config.toml
crop_scale_min = 0.5
encoder_arch = "nf_resnet"
encoder_residual_scale = 0.1
fusion_encoder_norm_position = "post"
residual_init = "zero_last"
lr = 0.015
adamw_lr_other_params = 0.0019
Rows from block 5 of the fusion encoder of a small model that answers yes/no questions on an image's attributes, named by matrix and row number. Rows with one number belong to one neuron. Each number is 128 + 24 x the weight over its row's rms, rounded and kept within 0 to 255. All counts start at 0. Numbers have three digits each. After the name is the row's rms in percent of the matrix's.
Before each neuron's rows are labels from the 100 texts, of 14976, where the neuron reaches its highest value: "fires on" is the input token at the peak. Only what is clearly more common there than usual is listed. The data: aerial photos of the United States (SatlasPretrain).
# fc1: MLP up (fusion_encoder.blocks.5.mlp.fc1.weight, 768x192), inputs 64-127
# fc2: MLP down (fusion_encoder.blocks.5.mlp.fc2.weight, 192x768, transposed), outputs 64-127

fires on: "building"
fc1.556 088:101141106112145168155112075120135130139142118138144124135150118111101103126124134142147112123137134109111090138104124087153090106145094110146167106151142104178113124134137084106154110139166139
fc2.556 088:123106144119167139122134118120124119103108153094131169103110105117139118129110143137136148092163138117153172152163153162142116146131137146118150149131109145105126095150122190129090149082101097

fires on: "building"
fc1.103 076:109113120140122170128128107129125110128143113147054142094136148113136122145106139104150125145090227134133125158158163136151135121112122150154119141104116120115115105144123121128136122132090139
fc2.103 083:105133173168117117118121136120122127098150086112155144154154125139125122129131141129100131156147037126163141121106175121126143114138126126122091122126169138098151122142125106107121116125136119

fires on: "railway"
fc1.67 125:145129133126112120159146126121194152123102153149156100147117104090140135130157105153121161094101126097153136122085160130095120149126117119110133148123117119145134116160129085109116113164132102
fc2.67 115:098097131093179119092126130126129116105100073103146126146171152174172101137085115102118101130115115180097164100117148157161125117101145127159127122136133137130120110148143105137124143143137132

fires on: "crop field"
fc1.244 130:138094156110124117110101163137130116130131155139143162093107140149125110115120050092102112092116130131084109105123088142046144124185125133160126132145103128116143137112124146101097133135169152
fc2.244 138:133105099150081142113128094132086126107109100155086116146171116169136132119123162169141119098112099116118129124111135119134146138135158123144126102121096124132135119133104118117149120120117166

fires on: "river"; "parking lot"
fc1.571 054:139138111148133121144139142099112122107100142105128191161154169140092152165126149114096159155135134134119102078120086134113122082121126081099122104152094150124102104114095087117142126095118123
fc2.571 051:119127110097120152120115138140129142127111108132133073121121094104096122075126077166166096127097120130093119109112140137133139133151123141143097112153170143120130121111157125113087135099122137

fires on: "park"; "parking lot"
fc1.586 114:102144167129146128108108140132145094118111148139104114107159144120071115135126154190110129096109143152117105101167108106111095148148132138120145160168133118129116109120169143157112159139098081
fc2.586 094:151126079159069137090149134153127145227140114136145143118097130161122139128126124092132136129151100144112135127079101136105172149089136121138160142131117111148139130139118123130093136167152153

fires on: "park"; "parking lot"
fc1.295 046:115159117125155114101127114104098157142161101133126131145100126148144138157130101131118149115091130140130154114120124140109159094151126127045128144083173086109129140133117123151122133131091116
fc2.295 042:130139112159112140123157145139160099138132155116114094102169102121112149114129163119142134130139122069121050093121113138165134149123170142137127137145118138175113112108137132132134117101134116

fires on: "river"; "parking lot"
fc1.30 104:114133143120127103127124138141104140119116149140145149127132116109127130128125120116115143108128009113074103060128106118075120113128130125058119101133131132121130119133129129133137126117133130
fc2.30 199:135139122117125114121092154179109136089120114119095180150168131148116117114168113124141098118088122119081171136023056142088118119152134132082143101120140150115100135118121138134119113153086131

fires on: "building"
fc1.527 099:127114196128133106188137143142146130104114140122137119142115116129144096086124134098146110149142092126165126190138129142124118100115143106115144183120129124135140103139132132112122127109163114
fc2.527 098:090151130095185138128078145144147100129130149110091119122105111110135126143113103131133163141124118153103147129164126142168140163110093142189129135182119146090122163119140094114101097140144096

fires on: "river"; "parking lot"
fc1.436 262:126132136118127109113125161101134131109133121136111146122129125130137125123135120145129126119138032114097108000092059133000094119123126140060135085138127135128114113130130137130125145141094106
fc2.436 272:136151159143129104115139126117128112122108168127109117098110140123100127143127131118146123130127103142147139048068079138068118148126128099079157134131082148106129141111136149157150117125151126

fires on: "railway"
fc1.201 072:100157075120129139108171099165119112112184126098147135159140119084107110100142125107118114165129107164053155105132160131137136075119101098137120173124142075145131148136101092145138121166128144
fc2.201 069:110128151117130149141104152109159157154098128130120142111104127127146153121094132116168148117139108100135131145086093170141133147153122162112114125144147152105122138104141140093146131121131164

fires on: "railway"
fc1.50 068:139126177098159129126142170078151122152157132128112144097104149146120121133122080118133134090114111106101141103116128138108138115125158133099123049138134125088150128102143147139156135142113102
fc2.50 064:149096071173122143134112121173105109135097116136113107101130117149169134148115102078114110134144078140058146103164111150087112167113140148138139141134130108143119146194107112147133152159157145

fires on: "parking lot"; "river"
fc1.228 097:113147154119163179155132148141121136162139099148077105106110135138151124144154093142124124144103068148080112112111092107092122130111095112112119058123111110133138122157124153114121122120073126
fc2.228 093:153141138143097106170165116141146124124160152126120111082148139180145141131135136114149108123136104137083140102138127079097106151128139153028116174155115115123167154142105106131121116109139135

fires on: "crop field"; "river"; "parking lot"
fc1.555 060:103122135142131133087143114136121136054110059115105156175099143176167112090130158128078114121144103107144115071131121138106162147129125181107133100157150118125119150115132128152131173134141119
fc2.555 053:114153078131138105180110147163104121146096115118152106137119094155143146110113099154150127125139134088153119153059115089173133123104108125145122108083121101134147106116094171112140097106123131

fires on: "park"; "parking lot"
fc1.288 207:097158128138150129130171112121133115119148111110066111110125117136144099115149145119143129103116159110085130075104090136088065150102113146072118112095133151118141129108121127122130137116074098
fc2.288 170:119119146129102136109156117151114172174104145150124123100142119092149148132127130114154124101144128142200117064103106126143141150134131125110147113154094147155097089112124140141129120139130151

fires on: "building"
fc1.319 085:090152129174140129135146113082110114067171118126125136123107104082104133095151139175147145121105186131112094152106118101151098126152156128141129126134113162120158144131121121120131136121116131
fc2.319 080:119094136129111142144133119133109121173088062128081103158099119152150162137124121098139119157141134117123147138171114164153187123096136085118115111130130109152110130138127131125158119145119112

fires on: "building"
fc1.406 088:124077136134119116149161177149132082125119108139151158149131108145112116110102111153120127115132138108111119184156139127110122094148087146120142113131099111077103173147113148133117142159107090
fc2.406 079:134151098148140155154095095108129129139159108165085140140135144135118092138081132108123158148140120105143165114129151122120098194085146143135133096145061144150123126107153085133122132121130132

fires on: "parking lot"; "park"
fc1.479 062:110138108134149101147111129135117121115141101131075104112169136126147145104106142183148100109135137160080136097134132123088102138128128125159119115145124108124151140120117146121130117124128095
fc2.479 056:145191081145114122133117122154119129138100155132142123112125105148115140151137130116126153134127089153161120096151105110150137148131130118069151092106094144146112090121124117159106133133122117

fires on: "river"; "parking lot"
fc1.368 114:157151100095169111111124120140124133132131125168100145116133126096142104100178107128111166075125077125142112099107107144097098143088123163119151167102125133159132196130113137117114121123117110
fc2.368 097:125146135151141122144140141143142104097144162132149139118113119098110142132135125139114100082122156153106147111126111098125150137155153141034125136101111131141091105166110143105130130145117132

fires on: "building"
fc1.239 116:132154127172089117149160129120144163153118129137157127066104138136137164117139107106148122104113155134117122159119109135149092135168121135157152128131127112094116121107110152122122116143096112
fc2.239 114:157121155143183133102138117131159158160114121143089147142137136112119137153111171133122122122167149126130118155166130144145147106117130128110143134138130150151111151179168128147094125127121140

fires on: "building"
fc1.276 069:068103172139124096137141112132125131078168163139078124098099143118134180129131135119123108128115186116104139206118112146112114119132129156131124129093169160143172134140151113151126111111106112
fc2.276 058:172126170138140140112140111131167099163125086138120129138100142142115116120145095107134115115133179115171106179200161128092150162134147106124148125146113107123130136128117153130138106110135143

fires on: "parking lot"; "river"
fc1.712 093:123127126118152099164125148126088122151117134119128106113173130097122117120157091145149127093139128108115120116076121094041137125129118141063106117115151112106113142147120163111160103108104120
fc2.712 084:157117110105125164093125120137154119145138122133137085125119170146093139145141130137101119140160094119104153070121139156130104111116106089094099176111065122120171093139101142132144129125133129

fires on: "railway"
fc1.502 088:122162138133152117100128126118115117061100134121114153136164130124161129141098111154184135094114108093056128062084106163071115131143098114080131090114150145150132098153115082126149119124070091
fc2.502 080:134132136127124168151106137122165116102121155153126114080115127111110126143102150100107110082104151105115153131100098143147133136124168140101144120144090142153123113146135160154124166160092084

fires on: "river"; "parking lot"
fc1.145 067:137145149131139134171161103141093091150104125144191142133125096104121151084116070112152089144131125079164121087150108111101159146094148153120152114138108142094138153171144123129077137144160118
fc2.145 067:074087103134091106127119169137144150092150122134082085129156141151155101145157167167131154147121110158104132144125123128153164120118113111119130109112154119141135111083121093134124140100145153

fires on: "park"; "parking lot"
fc1.324 090:093111122130132106099136152122119152125137099152091141112129107164141118155122088152125138113123130099093135102096091130089108117139073156078140067134166123111130128149107134096108128118105105
fc2.324 081:137128089141158158116171130107155129165119133105116111087137162111152144139112137105135136108129205121142120076136094125120143171118161108098070171118052145160125112117107154153167138155110142

fires on: "railway"
fc1.666 060:122164123157112141139109147159123142092118078148121124144145116121156145148133129111140133098110152125134145087101136142110142132120132169103146105163140141118180153138130121147137142092099119
fc2.666 055:137107063156137125152116148139123139157125135071159115118131119150108124153124106137146151118137068127136102120082119099134114134102131107134136134126176104140129101141120120112164139118134081

fires on: "railway"
fc1.204 049:121144100121144115086117137089155125081138113153132116104102079095080178155136133112116124161127102138088181073143151135096123154143109134068117111134111123121159129135149132150121145122097147
fc2.204 047:152131112175106150154109109120103121152080099074167112133128117172114123095112117130133144095128081118140080103080125145154177139134171128126115145123116091148089107139145183126095084123085105

fires on: "road"
fc1.528 083:129146146158153099105172163117177121140108148118077103117128148154115116146157125106114117106101121120106107111155095152084156131098107154120128115124082133103146155145138151101126139111127174
fc2.528 081:147153091095086143105080106135118151120108098110166128038130142151152149147091121117155122124154153132138142134116106129112105166143129139113158119154149126167132105134087134193137106157137145

fires on: "parking lot"
fc1.207 042:112103139146135109143152094163116160139083103126114139098130062163136127126155124108109127098097110129119151135117068119181102170097135156109109162165128125101127112129146134119129154124108160
fc2.207 037:084146112135117153141112160113088080154117147116145110125133118105147121117123175108092166098174131110105094101152137158078136138118157068114140123108136091172129141134153150134109115172151111

fires on: "building"
fc1.420 105:119117119113112117151138145162143152142145135129106122129199137140105095116151160144125086106099159126135150122118064114157147146094094144105139145111153127106152121108104133169100123096150125
fc2.420 106:095134130145147149164136112112139101147167133180123124124091091123114095098096100108124130148107144088147093111128171112207130121092158158146137095125133081133140136117158131119121133124173124

fires on: "park"; "parking lot"
fc1.168 078:150131118140116130133113133144138078124146141134101112129101127104119104119126120112142075102149123154050097134130113102054119120187098113156127082119123123098137099138167138125139129129122112
fc2.168 078:126073138112161131142093106145148082129119127093135095109126157172146142096118109154104115160135160122144118105138122144126122144087132090079121137104126098144127109135133110159125142126115148

fires on: "railway"
fc1.55 066:175141134125126070122140129118131128155101116166126097155134174132113142115149115088112142153106085101085085109119100147079111109141109141121130117131151124115147154140120096155109138104115131
fc2.55 056:105130123113107138077119101152110160082148136112150156133144114136123115138118128119122122126100104127103152127096117105170097174130140109055145167140114148143086141147150149110127148104154148

fires on: "building"
fc1.328 152:084135112124163115085125146152137152070142107145110130113140146127144105112125141134120129118113127167126111173138155153150076124113124155171131147143145096120130123122132117120130135094097076
fc2.328 176:129134162184164120160165120123142133106122121145114140109167104106114159149098148150163126154128122117172131160106128126139143158164132143155131104141082125177141170138122081121108163135130116

fires on: "building"
fc1.717 077:107100121112091116144109089157099165153124153097159167085134107113111106115152170139114162113137129130169102199143101144096096129085111122143091113094121131140111130137130107212127117125142128
fc2.717 065:110155171123162137126134152099144079107129087139180138121113113123145133125083164134113104142136117142138121131167163127183135105136107174137143140161136137061152160141175135063128152161125127

fires on: "river"; "parking lot"
fc1.573 108:155121141128131102091138111136122159102133131126085172110164130116140088140124122173118132094120124162109149067099094091078109132126141154021134129127098101133111141129120146120127156102096124
fc2.573 096:144161142139144117123141130145096102155089216128126110062133101096138107140150164118130154113135092151107110092131133156122161167110164133082106107109119092138086086144133165135124131133141107

fires on: "building"
fc1.491 094:123142140148122136117103145135159135135115109143097124108129150125133129133147144156150110114105149113136151126140196125087122127088131142099111185153125144153145156173128119116108126101106112
fc2.491 088:138131172144138130125125085094100111154110155125134099118127089130064146155140151149136083120132162121157085108127067133120144118181144102147148120131110129146117113132117163114163114149143124

fires on: "building"
fc1.6 103:123111119107105198137164115123121147200107150097107112146159135150136134102108117135120145147130107108141136179103080114179131116148137125140138129087150077117078126112114112157122120129117097
fc2.6 101:105134157169107084131119176116112128135135112105130132123147099163126123121130131123118120109114138142145147150147159147118193134138140140159144143179098134132136129156120154147133073128122145

fires on: "river"; "parking lot"
fc1.417 167:117130143110117082121100174125135161104116155149124122117142115117103103102133103131117135090125058143109108017125079144083112093122139118064132108122135124126123120124121116140127128147128117
fc2.417 200:137155096094101122139125123124111141091144134137095089191112124150160099099126091142162140130133088119075147067098104101059118125117095123106132072126130128102114149117149142135121128113136110

fires on: "road"
fc1.675 123:157120173169099127141119153148144158089090111147078151137115126097120086136120175149147132121133131113085162170076117134095089080150106133109157104113122126128128126123116103114128127103109126
fc2.675 111:127136064085186150115148072082138101135122107132142105129151124184132134159162104142142133137149156104100110128154152141143126202074150105143134126128151152105109122119142158160150145146117140

fires on: "building"
fc1.629 081:080127131116113113115137121107121158123132123161141122159124118088150113118157126121137135180128106119121095099143131104175142096164120096206080141166137112128157104100113118153147126120129152
fc2.629 076:149119152128134129145107108115122117173092163097113137107149084172163096147088114132100130122103137120144136170064142118138154137169083152121111142138120145121134144118145141107077143141102115

fires on: "park"; "parking lot"
fc1.428 115:101141124117136100124138111143147113103152107132056118095095139139145126129107113108166107099138100093137111063086103149097107096134137117116153090148144114128148104170145132132131140140083138
fc2.428 123:135117090137136109110129121193126110159086121155150107109148159122143135162136122112149127121113220128162126117119109141144146178113128120062139081115136120157130119133138082088128130147155135

fires on: "road"
fc1.500 102:144135113161112114146116160118153161127180159101128111117147090131184131115127080141143106100108147107093149131133113108093134125139138145115122094133119125129106120170104111156128085162099121
fc2.500 093:193141154164129176122136115133147133126080065158094143091102159153084136177131147141120140158162098156125119076144131191137150120091130110132163124118118121150151137098089153135128154141134148

fires on: "parking lot"; "river"
fc1.545 108:134113149116093164150153159175149162095143147124113149138146123129106103180149126122148097078089142126113134105160119125143116091155100133111108122146117137092127120175108105101144069134097173
fc2.545 102:144136160102101114119127148057118146099130103146133088148129140156159105101121129137177155123142085118124119077133077136108098154113151121100122120170133127085149139100111122139146121180135156

fires on: "park"; "parking lot"
fc1.279 097:107155140134109130103118138109134138104122107114108150134153176134136112139116131126157115123151140092119092135110081153030101133133127130095134095155154122125142133120117158158110152161078143
fc2.279 100:163127093142163106139113103136183128167103109149135101127109141129179130115106145118148146147113153129096151082130140146147102174116102109120117166114065124131107127130124116155144172089127117

fires on: "railway"
fc1.189 046:099154108126117113162163109111146133135144175105138151140127094104094138123110072142090150130144138114089154119125127124162098144090116159052138138105156134099074138128148128124099144121125120
fc2.189 042:134098116135099185122129136143134078141091114131106111115095151136087121146092144094145116112111159092153145127102092096108111153175120083136114126128132120138166126112097142134153121132140159

fires on: "parking lot"; "river"
fc1.345 066:096140144139086151131154124143155185131137159141108137147150120103147072102163130112157125103127137106085152143071084101112108109145098145154106073164124143111133141149125131142114133104121121
fc2.345 067:109104122149111101164102145098142097115083095127178129088149136115144132149135123143088135168148122172071114113107150159122138155124135182111094163132096162130122141081133146118109143163131092

fires on: "river"; "parking lot"
fc1.498 217:089160120147137124126134141131124131079126108128102153115141119130122148144144113148151122092110087135071109057113073159048067138116136139103142069115122108123138147139120135112125148109091091
fc2.498 178:121122133135146125113193122097143135135085157143121135100147153109101136159124137137182119139119110158092141079098132135071144111119129165083137118148089162183093141114132140170123131135092119

fires on: "parking lot"; "river"
fc1.438 095:139139125122126109118154144131122136092165135115121161126145122129149144141147131124113129094097107127096142070090077134056120141125105141023117026117144150150132140115161129120150149090111140
fc2.438 090:139135139120122125111157115151104116168101081142122080053139132132111136138142088144144149070133162147165098040110128178137085168120129108084101171123073125102125094145138183120124134127103151

fires on: "parking lot"
fc1.346 086:101119117161095165128109153130169131136123136149154159067165125111142119145106132134183136119103131157130127090112139147072074148124119113070133106129103144133131128149120127162106118110125106
fc2.346 078:171140139113158130123142131147129148148114132115127130127116113109163129162126094121118110126108083082105080071088102153104165104127122141142138142117103130157070146125122131171125165154138121

fires on: "building"
fc1.570 115:071123115157160133123111148105156113147116140099122158109160140158112132122142109150158115108145141136124108117095149130122093131109118185092125106097140120125124095150109125129142146134124097
fc2.570 122:127148191119167197114121116124124119136098144169127124103157104135150127129113174082116126125112134162128123138188111121091131103122113120151194155126098129120156118139121138183123180134111101

fires on: "railway"; "parking lot"
fc1.726 117:139124126116137121086116162123140109092147129156154139123120128106137162166123107129157153131124093141135099017101152138083135145136155117124148122096135114137098122119084145141137125130120115
fc2.726 113:115089118132158089129111128163113140098125157121130140150152122130156115119128154131138116095138119107049092105055140126130115150104126113142120086102124131155135106134192115095113132111127122

fires on: "parking lot"; "river"
fc1.364 122:105143160119110107140120136103145133095163122127077137155130152123065105127139114161148095165148087113160127075111099119063111130172141119097133097161150110156145129180125112147115161165106098
fc2.364 118:110118101134147144142129127123129118137138191151132163091095156139155129138108133115153158135103094153096147069115103115170113113087125162115146137132115170107111096136125152125159151120162129

fires on: "railway"
fc1.521 053:123142110155158116127078160159144138113139111142152120148142155113107095133079143092143119140123117153107093085121136131105165111149138105048137120134144137149136153134188146108136092088126109
fc2.521 050:125109115122113147127149173115076136105110153134122132148121123094149089130180101126091149160089137109173147097122118094144122129102115145118162127092147116136145116145085145117126113118124108

fires on: "park"
fc1.594 093:101158157141150139133088130126089156098130113110156146142081085120148121125071089162134134126123077136095118112138138095102144109091117110117148088148155126132129121141114143139160180114179117
fc2.594 077:165092143088138108155133115124121142117115146086148103157139164131101131106161090144124104100150142101126118124114111178097170098138112159127087142081105154123096126144110132118139124177119115

fires on: "crop field"; "river"; "parking lot"
fc1.191 081:152158136132138137092129142118137109058106137132151162130138124173158085144117127115153118149132088167090133044105156084085138126159145163092142147150121141127119135126146088098112133097135124
fc2.191 099:132107094065157150154139135088120111103107115118104160131128140123166063124115140117099131116110107146190147152132115146153112131111128116215124099109107146112121136137134159158161095137113129

fires on: "parking lot"
fc1.483 127:134130142177102113108130156133146106122122101101059138124154120135112122141137134142167114104105149096121132110062122144071098130149168141086139081137129141141127138129149129116138128135118117
fc2.483 109:145147135111142173137147109107127134153102133179129106088121128155176141124112161099137135122132099130134104065146080128096128151108120131082121149112083116148088111136114156150132125127123114

fires on: "building"
fc1.572 116:149130114107152143093163094154174143154149151138186117131142106114146115100123131127131123115164086120115102179105102123145144129124157121164121124106121104128131115149134125103131123147133133
fc2.572 133:146125106109147149167166122129122145147120156107139130160139110127135104139121143178120110122123181131103157142159099114127173146144157162145115103099156124148113119106142083155108132123100110

fires on: "railway"
fc1.79 090:130129142119148144147154116179099135099138139131079158144137114146142158114130118144127134089133126150139148030132124101069149109156169110111100095108114137145108116148149158103167127114101122
fc2.79 097:139121078129111130137125134112151126138159125100130094099138166149120098114118127137129143138090100162127067101080147108113104136135085157160106130149170127099178165132118142121124125125128124