A small model that answers yes/no questions on an image's attributes, trained from scratch.
Model: encoder widths [48, 96, 192, 384], fusion encoder width 192, fusion encoder norm layernorm.
Training: muon at rate 0.015, 5200 steps, batches of 64.
Rows from block 3 of the fusion encoder of a small model that answers yes/no questions on an image's attributes, named by matrix and row number. Rows with one number belong to one neuron. Each number is 500 + 25 x the weight over its row's rms, rounded and kept within 0 to 999. All counts start at 0. Numbers have three digits each. After the name is the row's rms in percent of the matrix's.
After each neuron's rows are labels from the 100 texts, of 14976, where the neuron reaches its highest value: "fires on" is the input token at the peak. Only what is clearly more common there than usual is listed. The data: aerial photos of the United States (SatlasPretrain). In brackets: how many of the 100.
# fc1: MLP up (fusion_encoder.blocks.3.mlp.fc1.weight, 768x192), inputs 64-127
# fc2: MLP down (fusion_encoder.blocks.3.mlp.fc2.weight, 192x768, transposed), outputs 64-127

fc1.146 085:495501480469530502442524532500510485503489511501547490505518456485512456508515513508508488524501445531518459421502467520524499497504518508540468469526509451519462519489503520495459466513503494
fc2.146 075:541463480535475495497484490518519506502522451516505516495439474506454498530511530520483477492464447485475556531468522527505508515519518498478483488519527478453503491490461533459488486510514484
fires on: "parking lot" (60); "park" (39)

fc1.535 137:469542467479520550526508514518523489503501474485496500494551503511520455490493494519509510510541473476510471513521471530539474508457526551475430473513513500469504522484527510493536505507535486
fc2.535 128:487444515492470506503495532490527519490480532523431508494491455516492516473526502499480511489478463501466545529452437486504474486532498526498483486450506485520440510519492477481509506491489504
fires on: "parking lot" (61); "park" (36)

fc1.439 103:491457516482492465527478464526506533546498493495492501512513528537522517481518533499477510495479513516530547507513444470532518523539508501458509445519440506521506490553500518481504513474522495
fc2.439 088:504509472531506520468544462525461484486488501506476502516478439502514449466494509535492479467495525501522480509533503550510508508504481540525537510518517479507517488458478521501544525539475509
fires on: "parking lot" (12)

fc1.623 092:474504517504504539481506533512483497512529448506458510494469476519494503519493511513487456497511487536511474538495470553487465516455512529491493505544518517501515501506468478455494503494497467
fc2.623 082:490469509526510522508512511478520528501492469493531508518519508488530526485494543497505518451483499478446543478494511491472500492510498473499455509436511497503504515532538530507504467528510493
fires on: "parking lot" (48)

fc1.206 126:459506506465487500487481503509476468497492516496531480496499474497466469509501520523465481512490508517501480510484519545436529525501538512428515516491513458509488492495507498494488495482490555
fc2.206 132:506491479517522471493500510481496528476499512486522528509492528531500521496481472485484533496524503537480518475510485555548477484497463515488473493533484503501516474512489475468483504512556500
fires on: "road" (63)

fc1.699 103:531449455446483515483483473492497511469525502549487502482516485488474501518497477532521505499476533557538485520462518494474514448488499512528527484485530529496507509523492485501520518476533493
fc2.699 094:501507465523524529505552541510512505518518456518538500514494470483532511519492507530516468515489559448502445466543468480540513502475487459555494491497491491492491496505476496521498507524475510
fires on: "building" (82)

fc1.393 066:495454463487505478515548561542506457502497518477494467515481525479492533488482462505520485498481520501491555544483506491459546519504508540475512502536511460481500477552513497500485495503491535
fc2.393 060:505495520499493481508505478496489527523487541508518501517449484487515482523487511540452512514525499510529469472472526500493461534496472505529482475502535522489459518473517471480470579500492503
fires on: "road" (53)

fc1.730 052:468507447473465492469522516493503502509464536475488507481503513519466522488451495515499501520465488481494517519517502480507512461474458481534513487541485520513498525477504497483523516479513492
fc2.730 046:574505487482531455506482502537486507459510448444485483476445501463461487507534483478506526422467491508493501488453492508525515525516487497511463502502513477483515485494513499500510478504506490
fires on: "road" (52)

fc1.601 070:541531473518477518486481521517527522542460536515528529524520498479515499497488511488502481491515518504491445590510458456492497526505467495507480450486461488493479507531503517510472480474468489
fc2.601 061:453515551483517514493525510518506520446527473482482490492476479490512485453463483523541531520526445512501494450472477477515516476498506504493513515502517487512512485510521448510543516502512465
fires on: "parking lot" (20)

fc1.235 170:492476515502492468477541464520484492528504519490483487496523493512523485523508480515517509500494507505489515670568600481538518512524512536522477543488484498490504501503506494507504496453473508
fc2.235 204:514502463515482516493467511527524511503482544492514492540529494501498490500503498477511521498516515547520527514573528492482486496539482567492538524515511504482503514516484483543471490472513479
fires on: "building" (75)

fc1.111 068:464490493491514538502518473487503517452484494514528498481513507523520500529460456499522510522494471529501536481543569522485522462489489512578451505507545508516488499468514501526480528502536492
fc2.111 059:475486531473518502504526475494495501528527546462515471481581506491464510488503517483475514504534527480503486553509459491545474552518487541447525481486435547523523492515480512503519506512494490
fires on: "building" (80)

fc1.705 103:515521533515504481478504450515489468476444518490516510504488478521456507489491461514512539521509477555529476512565525499525488491490470492474489516549535515504520533487514499517472495529500516
fc2.705 098:475511472527484535490500527498509480513520517473485448471495497452442507487528515519468468463505540527511536491487498513480463484498500497501499496499498493464471479523497526499509539478485496
fires on: "road" (96)

fc1.639 053:528488497546512489490522492519514516495520479540497543488484518552502532482506493541491500480501540558525495521484438519544495489506519508476512497507524527491517510526456504471495533515477497
fc2.639 053:525520516462511529487512519507522472501482523477520459520520479503493509505508506482524478491490546480526520479503485482415510537480514519537532423492478527476452502500493512507503497528489476
fires on: "road" (67)

fc1.221 096:493556548508512552495507535507504480480507481486508457439489453482484473517514506502533483534481485550524521509545553530509528520505496504451483520492466516475498494491498511545498517533507499
fc2.221 088:451474497519500482547484551523528519519535511450525508490487479491508516490478531504487522508519510468510519550501541574544489455495498491527493471478516516507488509535509483482477478485485518
fires on: "building" (78)

fc1.341 117:522472480502499537494548498483495486535519476538460505486517512479500484522512484480537500469524473530490488487518523498550470466509509535540474499498479502502498527474483486479508517487547470
fc2.341 169:519541519525476479513555469492500497552505519480486524453528466487546469508498514503494484478523492504521430472460499460495492501508503535447520536480495494502481547526487513531517523501525488
fires on: "building" (81)

fc1.381 059:487486507531543512503529480525512511486483501507524521474526528539511475491503520503522484482508502457476483549495548559561502467519489500513524508476508501513507475471477472520468514493495522
fc2.381 063:464494460510490492493519483472484482480494454506538463529464491542504509498481473458514496504530507535511528573511514466488533527471518472498488474527525479499482527455504480494542486524494492
fires on: "building" (75)

fc1.739 118:490506481497500518540462537464499528513500497495513476528486524563509535523481494471474521508478475462476517531512456526485494532490486509491517515514449473483474504488502500487547482477523464
fc2.739 106:516494480492518477496479490495505473528501507526512480467539505514474461515508450523491500505510456520487487510497455466463544501509529490489520475471516505482520474508538500484483499511532513
fires on: "parking lot" (54); "park" (44)

fc1.82 045:469496532484504519505496493521500495530532518465510472490487478523496508482518489511476473509502560543512467508504566492537522487490496549526542559473501473499500466483488496483505501475512535
fc2.82 042:499467527493483501490493509506507483477511517530522518515492475471485508482505475480546514469510551460473474537538474506515522522513537458488522549517484551506467539475511524508503504538496518
fires on: "building" (77)

fc1.756 119:511516544521497541509465500511505521495498478419516515496525536487472530532485518525464494500485561466530469512468542453509474507502482509518484489487520478500496516487478528500495470522576487
fc2.756 131:449468498502483495486495530480498498494481495524536513484494483513515536486524471471508484522519502506481493432480462479515488475483506508509477495480470534540472522507510527540536496517491517
fires on: "road" (75)

fc1.84 060:499525495504492460502524496508519513492485488511498482485512529550481507445497496506501543500516467586530480473527502507489535512493510513502515506475494495516499446461512500483493503479538476
fc2.84 057:484502505559547542510514501452510516540517487496475488517509518442488480506501568484525479493476533434468488516472489495483497503494520509502470505521516521467461491516524485527497492509528486
fires on: "road" (69)

fc1.400 062:520511478512527544487536539540529511501534499516479517521489513551519479513488504477521544481486492513522485492529446496505474497516505494526426474474497455508500466520488484508466479499519514
fc2.400 056:472508521488482523570500478460450449467470498507484473475510478454497493470482524494508472545462511508463483589481509525462535515508519519476503524494510508492515520532533533534474523496515481
fires on: "road" (77)

fc1.233 105:500487487498504478532497541517501491454511471502504463515496497521498493535493520494510501530487416492495477544468458456453485514524488534447550533504524507501536517534538494489500501518503511
fc2.233 127:493466503483506513491502498524489509533511500495492464505498524510483494510476493502469467494527556535537465536517438524541517466480471458523471405500488488497512479502450470498490462493503519
fires on: "crop field" (64)

fc1.359 122:515516422431507503508521520546506515538497467496513489482524490503506476558492494472545503497487488539528513540519443522489494526534476520507484489469489498507451504506487549456497472518502503
fc2.359 136:520515509518511502502522500520501475506528498474502492490483523521467497473485490503480490502516473481519506523446517531453468432524500523476506430506512512511532487553503492540470488476508514
fires on: "parking lot" (56); "park" (32)

fc1.612 118:514526462523518530474500516497530483509491472484479490492523501530529554522482527511483489481523504471494515531508484492504473486426495510478490482489540475493534500472475499492492509477507539
fc2.612 103:519532517476527488533513505476523513507486499508538521497494483447499464444543476467516507545506450548533523507453517510503534515543482502502552485465474506520482498500508493484477496532472462
fires on: "building" (59)

fc1.443 098:512564486470494512499494501522483486507526484473524505503501527496450496519451506496510495480531505513478501470471509463481513495530515513470477488487537503491523544503538505512470483461494473
fc2.443 083:492446548533475494491484476469522502498483527528573491558489470481537505463519480498495487483497466502474511484511472531450522520500501505479439459518460538482448474480504490500512532485499500
fires on: "parking lot" (22); "railway" (17)

fc1.301 094:469508434502499484456510505523513486479517544528498531490508537491498556528503520509529480535487468575503524566566482498519509514499485494516497493545513489508475512538489516513530482519526502
fc2.301 079:511414552497546520526483517465531491496505479513505493509463486497444484468547517484470495509517536541457503546479542482497496523483508519519441499504516520509532487497492483471469524488509494
fires on: "road" (57)

fc1.312 063:501459523488509452501506547535509561534503535508509497492480492487504488506457492514493507523465469428465477506452488513462468535478498464473508523520546505495505465487518504517523469529536501
fc2.312 057:484486487508489525501486468550482484458512525519502512544501501517489526526524497470508501452501483545573508478515486529465473477526455481517533514491523457470524484462484478496471481444482502
fires on: "crop field" (69)

fc1.556 078:519510508467537495479512492522525490494473502497523478535487474494476474489511475447566482523468489518517495474542500507490486478541477491485521502484496499492503523497513502434528514524510502
fc2.556 067:474513460543525515536475484529452537474462479465515525469521545497518501516460524506486504524501516456498495451428470507471483419451501492499478508480535498490495505486521539540457526466515481
fires on: "park" (50); "parking lot" (35)

fc1.630 066:483510447518519502486443512506504492467514525523489587458514515516463485540510493516493481541490492480534547482496503509510468516504481501492490485497456491517527456497496550496469480516511528
fc2.630 054:518515491499513510514526521477496515517448504493509511489502475495529512464499502522506527466486537453505495543491479500485515466534485474496459474458501517448481480478514514472505495509451519
fires on: "parking lot" (55)

fc1.528 047:460534516489504494503497494524522463531519507521493466461512531496460492462516493489525508515524465508510518490512497523506497437537534452462491453518486498473492533508503496476490467534490495
fc2.528 047:499456472513511545474520513519526510528498498446529500480509510513507527515511512506460515514465524509453490474443536487506494553483470548482484515492464497471498497524479453507527544497510505
fires on: "parking lot" (17)

fc1.395 073:520469528504508480522512494524487514501543501516471500482525502514482508463489524462560511471529434454502473508485573522495498490497537507461479494502494508479476519548539517503527470477522494
fc2.395 062:531501500474484451487511522501575511504485543527521480505498488499477487460513495453508493497518468524458515508454481501491530470518496483529484486510526494487521508475521461520504500498494507
fires on: "park" (48); "parking lot" (44)

fc1.284 100:522522462477511499493515521494541535534506488487487499483494461501506503510555489471479472502504577523527515535504521541507464445475501481476508501558502472460473495488497472447486491513480510
fc2.284 097:517496557530515526536535548493484492465477488488558522518512513508492498513484479493472503489479513502463496485469469530512505516507491494538462462457506535479527485515544508524482514505523489
fires on: "building" (58)

fc1.252 118:538493476541499507483501486490515499468445527479517476503502509521501515492531439514514475498488456484505450543466463465536497499513517518396495483486493534487463506485535488501492491500504513
fc2.252 115:449516533477484502507488501488508509546465503518448516527504511462497503505502529520534522563466504508492483513476487497504516511510494509506504495518505524491533467495508462481519504483496465
fires on: "parking lot" (17)